A small CTC audio transcriber, trained from scratch.
Training: adamw at rate 0.0013, 4800 steps, batches of 64.
Data: trained on read English sentences (LibriTTS-R), 15625 training examples, 19.7 epochs.
Rows from block 6 of a small CTC audio transcriber, named by matrix and row number. Rows with one number within an expert belong to one neuron, the router's apart. Each number is 128 + 32 x the weight over its row's rms, rounded and kept within 0 to 255. All counts start at 0. Numbers have three digits each.
Before each expert's rows are labels from the 100 clips, of 14976, where the router gives the expert most weight on average: "top examples" is what is common among them; "loudest band" is the band of the loudest frequency at the time of the peak. Only what is clearly more common there than usual is listed. The data: read English sentences (LibriTTS-R).
# router: slot weights (model.blocks.6.mlp.router.weight, 16x256), inputs 0-127
# up: expert up (model.blocks.6.mlp.up, 8x256x256), inputs 0-127
# down: expert down (model.blocks.6.mlp.down, 8x256x256, transposed), outputs 0-127

# expert 6
top examples: voice: female
loudest band: 4000 to 8000 Hz
router.12:170165136135134111140118136197133160124187095099149105146138182160138112070087107131104156118146192108098106179148162120137141211151132129134175161128190156072124152080106072168114110077172124057111133127143100063144115134106151127078179140118167132137136090108105097107118090097089046095090123196168123082082112120154129117117116189138130104155155087036132139111121172163182153098097
router.13:167152145120100136137116130150103130101145093138119100149164188166159122055081117130072164098156196138106107180133133136119122192127119127150170114133170121099139127059101061155094129079140131067082113120131142049151109117118163105082151164131164174118119077150110141105088106085088080136077105165206146081087131136149155151078103154122154119155147098044132131120133142143169153074131
up.0:083091126185142106086075114154068194167100204121085140107112194123126136123126157099094117106118152154140142153164157104117152125124227154092100099130141086104176087111115135123111055123136169158069116186161185163100138106082110113132132135112153134133106096124155190112137135154073110154107129081121159128133139084071055131134109181250109148147200186088114183126149088130130151103105
down.0:126143108076182182146113134136141113142142075117173083144093156128152186178176140167098093105090108120109075113056122190145143089148131122138141145137112088153113121090123121152160121106153103068084085101101108141122121127144096104143136158127136079143122170111141097086144117206143162100152150092130108123189155143161174089117158137152106123142174208180115112101129089143109115175087
up.1:110116112135181097194123134159128090140066086089064150172129135118127171094140114125081167136123133093099096081144160084131130116157127079166111129094146069145108151104140140117112167103113103121165150121179072184176151111073093129155109122116169111134082141114094187120120136160083162179089112131111079157083137150172122156143130124025134129083123098160155106162110098124118142103135
down.1:168146146141111135090075114116137122053136142102146132076134088162096083130143157074109159103091119150140157110140140135135121106104177151075141129124101122154139103126108097105127105075113172165140143149171168100096103079131103142167130080167132178093153081169118132144152208082230127082096111120136124152121067135059105143102149107174072124113151104091159155109177129151123138150144
up.2:093075142188220141100144112058123152164063134145143160081092126073142127144107142127145099130097118107169133090155074102147159110078169095130097118115058126121121160119128138148180164123119137121132149145104129126124109135133093098120098102060137135161121071174134148182165146078165066164152168078141097122167149147145179124142095104111104089109164119115182080154094112066096114065121
down.2:119091092139147140099141117116122107129124169196129130135079028070073165203139154151143168149117065192177131133115148143070102102059119107132125145095150135124132195129115160075141082112113151199132172096160099166085091085116107131167132113059141075091189156143121135126158164104104145105118118127128149118166136121094117122151130053134094141079104136173096109128131101128130114173107
up.3:066117128138151106071093154103088178163155167153186164100101138123142124128169155064119122119113120161193188119141175148081137087177206142102132094127114083093183156093080109117108113090132165184111114166156181143097130097095111125096130157157180128117157056121111173127151084099106104116127037164072142189204092103105114131131116168123118194146130151124130134123142082105147079120139
down.3:155105106128135174164164123072138082133120108128154135137134080130128124116174126160132129191140067146165061139057110152065136097123081131138080091128098166135190148166139193098178186162161132110106143108133081148087128121174079162188158145117107095086115163150118160152132122165153142115183166094176094062154133085117179141096123092126120116076079153132133094129112167117100174121129
up.4:137140119118159134079084163112124111164095116158080158058178127098102107165143214108135152174178083150143120162107125144152114094140130160157159139118072132145143207120145082169141128130122117087126083133123143155079107121179081207155115131117094130102165049170135087185123102072091117085159105159129096091143136120066147148101110106196156109099116166147148098134180172153186096101098
down.4:112123111122132138164135104159113127124120147085137142108105100116095154173151110181160136096109084127136161074084141125161142125100133100151109130134124153138112166158191152051114153075106150161086133138092171097128164071110131159186136155100143125122143125144157143115164139150131150146130150072103126163215170112130116144081113126115109143078088181126117148091126121064147096168128
up.5:152099152120169092094087133185143121147166107185122101167130156181059171087160123141108174171164151165133161107117140107072097131122134147151125109138111162087144141098097092142076137121091185106105135151140141156124109109169070150149118135173185117108164147131148109121133105148111079146141127134167123117074122141132094151122061156169127071151187161158105135094092171141119139138091
down.5:156126110146125116144114143124149151141103089144113113088147146153106138096090141084126128116160149137118137143187090108099125182111144142135114117150195126121115138164118126106123163114089144174154116146130116147153130067102209144095147076159112141116176116170111121106127125155124089132127154144081105153079116120018133176136129120072153128153173096176154137135131119192144125041128
up.6:139163147149101140121143132108097134134155163140139144136135094183094101118113175115133148138159164119169141130113133128152138146164092154174140101170144066159114122147104127144116101176110146094139136140058165137090107062176059124091161079165112153122187086140095117050104087140172111063117132128153088072126114162144119104124148116093143076150118178116073081091120127091158130153082
down.6:103162099187128162155160045098127146141144132094125079163131178137123130109137116133114094144094200124159104141140165108135168102134125095061122187127198101089088130170080159139118098170114146165152154163143136149109167100165098098139138180120157105143151132098146159106162170115116114161116109114146157096104129096129120143040091165084099097125116170152106105136098097091179187136191
up.7:083080091153170076134131113160107164115105124121115174073069062109111119112169089112130071096118153152094152120113168117088116101101116070115088135095140078141137101138113174102151136112120154095176132129149136124068153103071105115158075177132181142115061110162129170130147141113079179165115176112087195106164203171130076116183131148121169110088106118133102156154134101150054081129160
down.7:163070115137145168080173110132160121137127087172156165166170101117100109162134186142122146134175153156150089098100089176139104100082107130188138098080102151114130149166150120160176137142136099146077178114086134151077100098136067177134117099124094157095159169154110106125147141101141186120152189102161093113125147097108154123141144059150112120107158154156121133110130218102080112118142
up.8:138125136081078099130137131121082118132169111174141121095107165176169150124076124055157165125128122118124121148173152093097113171151185105095186129178079057111143161156102067139097044107095117148084094162179079129109117106090119092138135095154171138137152038082165139057110095149112074141119084124124125116162112128124146081149107116121110152100097069100109163083117095155167104066131
down.8:114162117140143118192111120110152174098153156108124096138113174131147165112157057151074162109177122121118100131130197063087085100145122050106080130149099097152096113118111146087109189063032154144157083151113150065138100159132142119148107166119176115096116143132162150152080112192101137148150190122110140137089122139119139125122106167096184157130106099094162142121088096133133186162136
up.9:131082146167136068127100083094074104146108143187091096128057083125156133114156159079141110073077124158160100141088190164125174116147179120080079144120087126152158122177153132096158147142111134155107126123129110141125077117060161117100095177134120135117133111138145158120153183120105162173142098127066166159151121153120093095192131111180094155086100128153223147163178071088122099126157
down.9:125179081154103194096172068066124130115162102146180145064128086102106107151147154159170136095159148072122139126119089142126134139129121125149120075141029161120166101141185160106125165150092108109132206115180064134130171139161105158119123176097135086057185183168150156172146108144092128146094145107081148063125099119119110136165179152141096104104143097154067146037145125128144150081098
up.10:126157171170098108113146124130081141082182164141158094151163137122209135121141155100104134090140135112138180164200167126179160182155119126133156113176102133135160155141125144192071095146145119131062073146139170132139173091154106093126106123153101141136139096123110102055115102137122061086073139118111121170106087115151123125064170116118191152162071134143176136060122177123191159148112
down.10:215102127099063104133105107109156099157098166085123072143130186148142160135175154118123134163101176151110065088082203123116129124140139144146124124131163105117075130109097202201078087160119126085164051091147137093167087091133147124128160163099120084172147140124147144151122105127110091168172146138133057101055079144165084123115153138114144113141139127178083124140084147074110174172167

# expert 3
top examples: voice: female
loudest band: 250 to 500 Hz
router.6:172061129111145149167160161132161130117152141159148131196159171121091110147129136160099172190192116090146098134112072160131038121095081146178093113139151108118093193115125130135130142129134080073136159067129094158116110139191075153124148124104117125112140161155101081143079141069160117088115115115176124083056114087186143122081132112136113061217161168145093081144100179145133144158075
router.7:190051108078110150142150173136158163107147099140154154192157127094083086135109138180119183182190152103154076113096104132139022152113076150191083104109141137120098151119121148135172157123147088060122163081157089196126114138199086142105118142115113097109127154156088095136105116081157107105106126119166127082095141117163159123114157142138143073160155144143086132122093178158131173143064
up.0:157136102144142146169173144122125169094061123103089146181098104034115137123170090156141132113142116118158120134115157104107131097136107117126068132140154154096132128168080147109122123136133117103143167134107121187136157121176140100175081140087120064139120191123117125119140135127212161166124142101142158116123146154160140177160106144103137125109160181163125140164126092137042130160159
down.0:120115153127160152080098084181147124116143122206160171118107124141173132134143182113175091068107168167182131145089083176138160110154140144130172071103100082131135107130189143155162124114151163161083142095105152109073067078121093165090131139104162161122137060134125148126123156075156148068156109131146156092178122073088155095167115067185109125101068136110115110117138121076196082114117
up.1:135202146172159122133093101168118143098125127107096160171066150122179178112125088102147095102079134142070139107137167109084120120163120115074113153182147129103123069100089096107095106127111154123100077093126146062171194113112176079151117133167153137121069094086150147144183114166104146161118129138095128144127111133104151137120162206106156138131116083083122140125117102142087097130148
down.1:140128091130192218215082131140095148111100127125177084142140137171171103120142148074197123139100110139122087165131122117088110132142130137132134131166123104132150123080096190155141108138123099077170087151115153128131136139148146089184183142134136137117114184131164141125135073167107109081128130151112107063144142140175168110160116186153086108150113162117144163093163088156144114211124
up.2:205117130133104081155132168170134156147094159090125135178091121133088088101169112142172153135144157160088090146123148084093188100099078104116132191107183164128096133067081144178112143124113155130108098142227096153133133117159149095091113101113140139174145146139144144145135145107056130136092163106126132149072181127160091119214081121143116170109167205139140168143097113120133131164100
down.2:110102142145159136080154157094089130121128101104157143083135124098040130113113151149145151119133153135173077130152120175148148159144133129120143104168127210145092154122161109154134095203090109145114126133158067201097103163192096151137124132123150154122109067097123119113126151128200140094191113153146130108154111201119141140144161140183074116137163108122128101081152151124123149181123
up.3:127154143132092087140118146139144120101150136094164058150151159142130156113077134121125108116087171163093179156166112147140140161185133118162146133182158111146122067101090032154162093168110075125096138140118125070140146092136153134068157114162128187135133096101137113076152073096096112142118136203120104117114092127120146086131122149124154163121108108096142087094109131149157111082168
down.3:137155104123102115172127120100136116166114159122095155179180118164125180113110106207094117117139121105120200158134118140100118135103142152149101119169167140136170111137134102128072113108149099057157151171134062130117134124164153139196115168182147104121077245131150117167122101148135175108170179147143107097049139147147102130076112137088206146193107134112162139129067076204087220136095
up.4:147104149121130097180163139125163127096114067110156191144153086173128145146134125176117151191183105108154141180118053158173087115116078188149124131106145123150074164177147128120144119187149119114162149110130115154102099115194120117148138079100124120137153182118077124128111114150177120084165139123185077075147106160158159137087157121135177086127136107119102136124083162144109112129075
down.4:044124208137089094061158074132126091112080115129139129057155119083151142118148080105124115076107147162098124060145140106124128122118178135115152105092162114126075131171130130109093145127068170216150143160084165113111171141126155127129112135118172132101142110112150116104148162119088131134134108143058095129159194140086145098126148108113098150090096143130084174125157108109114062207101
up.5:077134127093126137085119062069104173178153118087129134097166161108136131093122195128186105126128049148083186120134110171141089109122133154165141142174101081136157136124087129115117153132100113175106148117171184092132134091136135105102078076177105167174111109140131166129078129131141197144183163130087112148178145120092124182090149146132082183141095128116132135111169109130201080143126
down.5:146113131117167128157112113097146139131114121190099119117090104128146133161179125096076156114094110145182109109080137103106174049144135061104137070143134071145090126112177123069145152095199106109092096176092126132102145090121111118180147185085131100165104191153096150138159102119152159159152132113156128120190143155125062144132142174104160137152079175171141120128131115154096130157137
up.6:126110105096141184087142163123144133059061119123094160146065082077133114146161100187103146153143080128150096102107123125183096117114116154143095118099110203137094136138090155070153146136210113100184165102158083212109119131161144185145100125078107060092132157154119120137102163127198161137121119090149147089148151118123123147128141096163149124051136162184055105143116122167122188173108
down.6:056115102131151142097158119142156084135150123161132118095144136120101103127158152120173129077111154140140170118100111134147147117143163163144185100127120133054085134096157143076147110189113129160099141150133150119069122123137124143135137139154160129112171099125113136122141137100145162115141144101186116101189088116072105120128160105183046109077099146101134120117153125065147071145100
up.7:166129184141060061108175174141158132089155102037115142120167111176172181133066145107139143117087176111130228144158119148120134111165101084156112190183149144157161141114146076109124117092125087062148123104071103175138120142097128111149117111147147152178121142104109114114114106127097104139169076117136076121089125147131144085144114186146136171174156084113140117068142106098116177100128
down.7:165119134148050075114114156139118137067126116115152111173116089184101182112095145149169102103149073063100171148181137119128121141107176144146122138154151167114065075143136094090080107216108181158135121125109156112115135145159119156071084106143117151165069108110104123142081141115156127120137144191143135108085121096113172146129172128094161113126194147141095157127141189134106229114098
up.8:076174156127117124164120100115087131115140115083116128109108118128116157135104120115141144083065158198112143169130103105125205169177149096065104180119148081149113107112145126082099112129104202171170140119100154086128229140127133147097170117135148146189203108176174126108183119143143126136090123157132124137146115123105143076134140101107065168087147080055196107102115024106172116088203
down.8:097197105146167154193098135123106183152098159124126082125138129168152131099117110118135043075078143100101180147140147072125115078124137105120119159181114102166123080060082130084101062089139150089186149124152170066106142146143148084121176098156090113129086102104148169135170135151069092151092133123122120122125084121118113144154105162115174169141090108130121136109107137140081111103093
up.9:134111114150119075165100150171121109138155122163103086141169161156098140049134083113108171134137186115087150171148147082158168140165098104148123126167202181107101168097089144153107102142154119143138133143088193110160128110130127056155159131170197169172070146059126111168161112130064146139095173126152095143134102151131133123174100147147125112128130185165129158132096127137132116142118
down.9:142077145087060100118142162151146081154089123090085141138166201033099136100130096108142178134080127203147169108103130132131107137121125129123147117155141137150144172130085130141071122121133155149124089141164179190161139164177124092163137105105150168127138112143104134136090133098164143073144163106142125095084136079146185086125122176130098113153142151105106123137093169085139118116092
up.10:064114159138083110140147098142121111199133141140183146123167120151131120118072165144161106118131091110116150180152092134136069144090100178130129129140111193170133148150149099143133108184090106125151146122118106144145092083143140120118173099148130136105143114141126068112093141114142102065142166121154057100132084062166190072099170161129114076119200136127097103126168139108107124111136
down.10:107116064088176148143080073132136171031121081120100160096133163106113079117133110090138049130086146141091117093111142052080175095174175097079151163172195102116132112154134192121108139140076131155143099142093125101145135153096149086147093164121171141160083146099158179132119122108061171136163146148113144070136109200107127116129144120084108155167113112116162115089138116111069130109129

# expert 5
top examples: voice: female
loudest band: 4000 to 8000 Hz
router.10:024197121171136092137127077159147140108132114124127115108125152146184125089112077121134102133109143111110158112124148085154166123144155077124185142121131117150166017112095106102097085151165155135139081182150174020155148130109204093099123096126085164125117082111141161099133090201087095117121136155085108135161082112108097152130114153118147134093100099128146113109139128109166127112148
router.11:056207139152154051150118086150119122116118117140154094090123154131205104086118086118139111151099165080097160118133147094164176135148165088144190167149128101149146034100098112092098088142146162156115080206152162014170125126133200133092133103172097164146102085098148126109138117211088114138090132133091117124153062131140137185143112141111148157102132098112125130125146140109178131089139
up.0:107152140103154182142140134106188091115097128136110152214157135120104131155113131162121160173112131140146138158156091191142061082130074135162069064082132195168086153144125150104145144179088152130140150059167090170100107156147116175135069157054129129120154183126076094182081141119182163116099144174147105099140136138174099088097121149147137102104113126111125107178081132106086111130115
down.0:118163143150116106061069137102152134092090115094129121113182175121168107135118066130164098137061127115149150153174157071058120169134144126075128131118115144136105073093091126119105108136046136118127099168170142098180139125115170115087177102170182126138077110096146149144124129134080070161100106171089152130106115148133172137121125135140171159117142069099110148119106079145170150092145
up.1:180107112143137110177084137154110164061131155079123134164122156131170186113112125140107159130106169134112148117149132077131089195162130122079114163164190140117131132147128128096070100123160136112093092120127124076173181101087162058114177153151177135168133159111180167124162132132076115154138124193069164153101133176145100117142119195080160176139157098088148130111088100145133106121165
down.1:123177188143085103175130157138136129154135096049094140106134146102141135072139047159084137065096130150051115167095068081110126165154158113119108128146106155096134090126061100136107112137110188095163099167175175104138200159086185070129126119126137134181098132098115186138122165190117114175163127188088135176115116161151156119083097154086132162151119108052181151169173082119111159125139
up.2:127169182103110109190089185162124119138105149143111111141125132157163203089149063122095158107143156174104146130156141122086115128098117163077131135185197138121115125110095099125102163084170125062139115113072142150128134117153146107082171158126125181134123098158118090137154134159122117145076158152106124153118125145146130201140099102122183162186185137119071147098141148071073176132153
down.2:149094197072063154190130129144095102064089143190181128126089166167153183114112154157183134103088160120113123184085119149080061117113177156077142124145101096137094144094126112171096126072095126073134150081102100169124141132102129124101150170108165164122075148092139131103112081131091123109090156101160122142110045100175146106119140097108063110151096074136151086083120157103143175121174
up.3:170134137106122129171153189154099131058172171104087070227116192185080198106083144120128161187110137098141116177147102153094080199155102145120145130142176167110088125131114135121110115150155130062155133121070100172147100115127157095144155127137142169123089108099162148046096174148060058156132113172135114109096118129156133124089157146177153106144196101114136116082088118124112159135129
down.3:098191137183103155131098077103093134074156131100061098134144120123137112131191046137135135083062156113096159148125117156163129097131117098115154115177122118096085077154115133125088117132124128127118089123109130121175157132104194119153104149150110122128097158118128128117107062120143154159104126143041099157092155090148138145122124145103152222060100111114152173121120104153110220118112
up.4:144167151183078132134119103140111183154154132118134093151108136153200096103099080147139116119099116160107123112082167086094172108191214121096163173163113084121187061098108101090098112094148157087075072140103168048166154093057195075123117132142123145160123092123147175129155074120135087137074094139086141137189106153112115117143110150096157177179115087090167144143145101125128131100184
down.4:112106081121137166137134086078137134076114157108046114117096093093163099090208108129197074095067089120119105105102140135097104084124123137081107116126086081144105089107142220134113133074097127120116122139084143153111140132123106129166084161088137058093075156153146137151142073170165153121116109125113149100164159146154129146106128173105140138104149164164177144073148087122105119168129
up.5:105166076119138107115138061085079139137118090054109180118078157096171116127126099114152088058094094160113054126126186112186160121122187102062076163143090072093134093095144163103106146121109149183087114121146153101188150161064138141136090124140155133136098145124144162167155119163063147200115133111083155153134132180098122118162138145074149173140154113111172125192098104096073137149162
down.5:130052103113133134112143112078107131141152140190127075139153083120099067153184123151157123154110082129144147072099149165127076125116122064144092088118086067151118160151146160158163128113091093159119146170084085235126123153142088140183091152142137119085112193162110111169106093158177131103158081078135168146085144119128165161086089123153132184116070193202108114085143126147109136168120
up.6:088131182150103144101121077102150132178164129142158088144160141103100120108156102215113126152160097101141119108135126130146025065140168143115101106112108129172160126107142139199131100170119127127149151128140176175073069159158142172136121101108115092117102133113128127147117111088142099101171155127179123126117141122101104111088168103141158124153088119129144168172134106112138135120129
down.6:083133107151114142085112097120112116101134156122064093117059114102162091127170118118187028101061119132166135098104138119148129094182149094056110164148077076191101056135126150142130136092081114120146070147125143137131147113128132114112091152108167158114091107137174171141165089188150113158149136142057163126201137119089101152046110155169106159121100155186101132091149093151129140131143
up.7:132140184199134142127112141158109176076171150115094076108117144118128100084132041077157143087066130154110143134127167097075157119131189114085132167147086111120164068087094139126107101127133182144051084186147168121181118099072164084114068148152149115154086087096158139128148154134094117160112047120125155151173140128115068106130110134107117146148107155125164185109160081156182148119149
down.7:136107078109138183097100096076116125126088146115114116132072084107138116155179153165149079117089044094122127125095161183094109027139122141084115100115076147128154097123171159151115132105059138115086096125100111168104138104102127148181101134126100077096134182139125162143159074179145130204146166083129102098136153104147114142088108113136133151093093129142105128135116111119120144177155
up.8:100123077099102152102137157129096122152149146157085087155112128120145083148077105099166109153135054118117065124124146117129116145158143154111122139063128025144148082111058119119082133098119145140106084164142153157108112087129155101143106163204156139199104168068162170142151078063110082157101038155131096164147168155102067085171105161123140153113098170140169160147092101190079151165122
down.8:133119112154141155148110119101067140136119142126086084146143119109159129115142090127149104097056042128085176122124147132099094109152112081098138115129093066135103079105126136145081107110120135172138110176070157119132181144083139136196087181149156099111090188151174148144182069187136128123131100112096158123129164157150105168108103179159141181147089173200163152117114117178095129158108
up.9:178119179123066115113116160152142134155160115075150121158217121184141141128141120140154150183088196078141136218170099155108167115158145147162171107177138159147089156183167136178161138111148082112109142132091136110132134153164142132125160100116083151143124108123075076087108124099148112065128125135163096094117099093175161129059128127154073091158138147155160075085127148107140112161066
down.9:088131130164141093101106140080125074123172153099149144109182141102087080105173122179149172148136154135115109129139093106142097149120129166174134119083156119085160136111098096161128117180129155130154124170173161085164128177102114182097124075078088151154164167140127141142099155026060133052155102121100142180142161137128183090141155181098113149134130128156181141140116097102179106131151
up.10:181157146147106080157098120132113123132170132134131082161103142125150109099077087140124111110126102129117107141148154109165119152173196103117119062043128092142166168125134134141109069127166114174098114163147086101164198145069108123093119125184141154106081117088161122125116093150136108201166120126149109185111140148159117124104102147137133169136112096117163151088059114161110133104138
down.10:178170130172123166146135140082099144147128137120070129093125087120151149156178074154136122172065094097102178131118153152060111074111170066116077141144120074129135078112141160180118133115159108139169106172113155114162127154115168120194086134162135091140054169133127145135128109198137152131153109145106146161129124114164088140085120145148126192179066147163105152147171079155069122172162

# expert 0
top examples: voice: male
loudest band: 250 to 500 Hz
router.0:094147138143143086120142074157127066136081106178129141079140074138133151187159150132155097109115129129157159120140105160142150109096147144124126093122119136140150141146165156150167177137086101159176169159120146127101094181127127192160112110081140124068137131175118117120137188128184185089158124125142101120155144124105121150087156040180083125064103164136094126128191124066151118157124
router.1:093130135117165092148152084140118068122104109159147111051135088143123169189166129143167107078101131131131145097142102178159164114098126173124118090104113128157132145167193145149194144151112071158171163135091117139109110208155111186160134099073152136124145130141108120142087180139167143062151143122140094140156146112104127107063170066134087165101123125128101117160175100058155130137134
up.0:084135097120130186076138116059138039186115125136146113155131091132052083150164187138127118169155080120155163098085090132114117079118118113142133063077095144086166106155156107141168176146101121151145157103159162167099088146140109176166122105111074114106108178197116092149116104154133112113140148091188131090134128151131104135123158095154145091122097168165096112141153149127059092151127
down.0:115072127102184140130129137103100136114155125135117147141076164128123088136109145086156152176140145134105122097106153091122140110105166133079138144154124082099139181146135096127103131147127165138153139130154112205159149137074070122121113124132127104181214177081195191110151177054098102139095127122112159138110150171098107147098086149122130176180173124150120137074176079085153078104125
up.1:108159119146103101125112075113139100097126142107145129138061099160153134146180122123135107149149096120143172166096130143113133126168138130095138082108079174130185025164126156092130109103114117213138154187121206078116160142136165173147113088096113178139096095157113117103112111173154155124157080139071135139158119101098117133101134109124085120131112137132085117088139160127088089138150
down.1:153015098085179152093123177098122134125148135155139200145114120073066110130148157133134162128165094143122075122117094146154089117057123116137091132114135137154152177164132086129117182108132162108120151100097080222077100136113019141151070153123108110112152198119115121151150166088103145133130137114159128124154138151113094145101104083159096150126103173151159096081131124086145114107152
up.2:132147158136152069168114190169152112071109121090158105167166104189142157172137110160134171142146152120111146182147145086131134170117135141172169096185142154136107090130154111124120159164146117133160128145088131079127155120121113102101169083127070145117151121148101051098104127143136090117102107160139133086125114078099153090086172127076101102182134097130141132117117161115208165077146
down.2:117126093110197167132168094128121079161161186104139200138098149077128096106153176128091083107131131103141106092158071116128119133134112149071085166151149092116162195168105129117103125136088137129130091075081125190132128130098105156152117143120144110154122161104143133148153186076074138132077150100106146133180115146141074114162099149108123153133092158188137099076147131153100070146138
up.3:105159186161103071158155129157155092097147087133166068122153150195151195072108096102122111128144179121123174170189116075154169144152125154175130083178137132145154068110139125131122108117145084142111124145135146071140140149128173129072168138156065173108136111138095090125142038166077101138083144177170132107095082093111150143142167136120110079107159094103110090097102123105180163111094
down.3:116099066083159160148151108112141145120153106157163180113133115114114133126134127095169108132147162149133120091136139192139087111108102101099089138096104117142110197147139115174099113104110161169167117045078049213138116146107052171127080171102115078169139201146125111202167199067113145108146133124157137169117150149111145122147140126167129118124107131157105126087106130066153129113181
up.4:074109090115105062127094088073089167116098190153128131079061075138116160132169172113143081089104114158174088113111187133031147092089144077096104179141101102139128097177149127166089122123122165181108083091122111129088178177090143109145095140140139136108147126135146144127182147085170140140177131106081158164152175137135077118169140098136113168064082087125126149152181076129186111121178
down.4:152144065099059174087143161138160104123197110156158119115122142110077122150090158144171157139136055117160147141132091134151138128114130140144098127109148181120154104187138164130184195147098130138086175122140110087118076100166097186194150104050128100125135163158133125148095088143165138138170143119138101114091137131162164151132163147181075105083163089090076116134128139128155123029142
up.5:070131097082132119080158097116123081164080099145110124077146108106092125161157130137176139130119136115180165121124105171119122113086079172145082094184128112150156167166166150189151172170087111159173154085138117128079082171178107164156094090076107113103113147156147096144083165122155137104147126146152112100166140115118126125130147074168092115074112159133080133108146099051134160180121
down.5:056115103094195116130093076116096156151129147105094170130094155078133077120164135086124103124100130177123177073113134075110150089132157088111127151077140124155121155127077102084140114099136158140133148117100149150140136124060134106106116161139178141191185139111179134136175198110130123139095121110078124171118128164102110164082068133102102128176126169169142169121134108184111062117152
up.6:091108161171171075119121104099098173137108141138122168103138069103133127181175172092203106090100127172124117103096157116086167152107135096102106164116061076131185077109149163084142112127122143180176107137118171161132105135085149137170084150105185087092112091171173116189118131115132106176151138098131142182181141133118125102150078161160086117144107145115143124159124070099160066120150
down.6:175136072123065177129117149084141109061152151126136094180105099133089155191118159148146160102104045096121141155098091197140111115117123153142110118109125174141143164155161178116154188110102121097053111124098142095100074095150091157187109077133131071043157167183113162126140110127192124148145117106167118098059160122180140146161151106149101115088146118142086140130097094141146161108081
up.7:143157157118096091108081121133114150084158175127094137125094174142156192113113089067144147110071176169100158144140177151118147172197155099110137165157117065128109115117085127111122106101125137085122090139114140113169169097109127073121203172127129158126157145099167149080155069127122110171113130156056133147147119149124133144137102185059153161158107061117155162105126077154157085097161
down.7:125183098176171121102131081161123138160146126047135101101102126154224126116142078177164067102135152094138111146145128110082148131141114074137157170117093153109120104101141116108150072134108152136136045148171119080155177172117203104091141136151109153161082106098133157146166097176122107137120114134144169136186098086125155049126110128120119122092097091094189149097084106119124147149131
up.8:119184142167099090160128129138141115123150108134178121134147181196172139087151150137120093127170120101147170175154163095109151117185166178169141128142154139126138055115109088099129124122159117127131125135143185037136158093116210117075190086129103182128156077143093104069116101198143131116144146121168075136134053132140118105112127100115136130127135131090184089060127131155130135110119
down.8:152062185160190115128133126117157180150163088125135180125152117114135116102139147156092137166150119153155071083146101133149062086108069129156114154118131105154121157160098083156109105175126140101144137117103085177141184149102119104137115188117108170189081152077093125205133223081087157152135149166106133119126071092122102139129147139055137112155116199121174144106108135062096106155147
up.9:069135099082120153098082097077146110137142136160124144080092095139191160112184143145135118154084092135175200150070179148099174070150125076154153079108088154111158110156165145134158159066104145174152154158158223115087157179149203126160115099072117125080130117142152103130105100146166137172147134094095172183147124110036088148137145117124093129110099132143072129133140128095111109122141
down.9:141039139053194166097110176105093107103168116116108188142111156074074084081119165089135121142121091166134127103096183152123113107097134125100113140152114101154126196133158116122115140084121145128091114124112082209128146104106066143086088187139089146149150174121172171127171189052119142124142072100115185150140138145097117162110070131102123142114141147192132126084141097109117088126186
up.10:196112127106086120095166147155149142171176130139134082182186169120102147103084130145098140135105164124140153100158154106100084192180063086148094152150180171135095145101060106146079115139117106125126103128120136098171164099138115149078166137165107199148108128131096106125137094110108102122116104167122119107072122114134174105116159146129148135168113099085184116131137117156119106094144
down.10:147069111170102100141164184072154106051151126097168142094102096101133150137099104133072136122152059068149133136123086093109093100148113179178147104115158100084165119111166115173145119150120144072057132090134068081132099098196103156088087135111059088112180103166136101146100132133146145092108120112178107081087143108170157106134166152082144083100177148183083065172108147128154138081116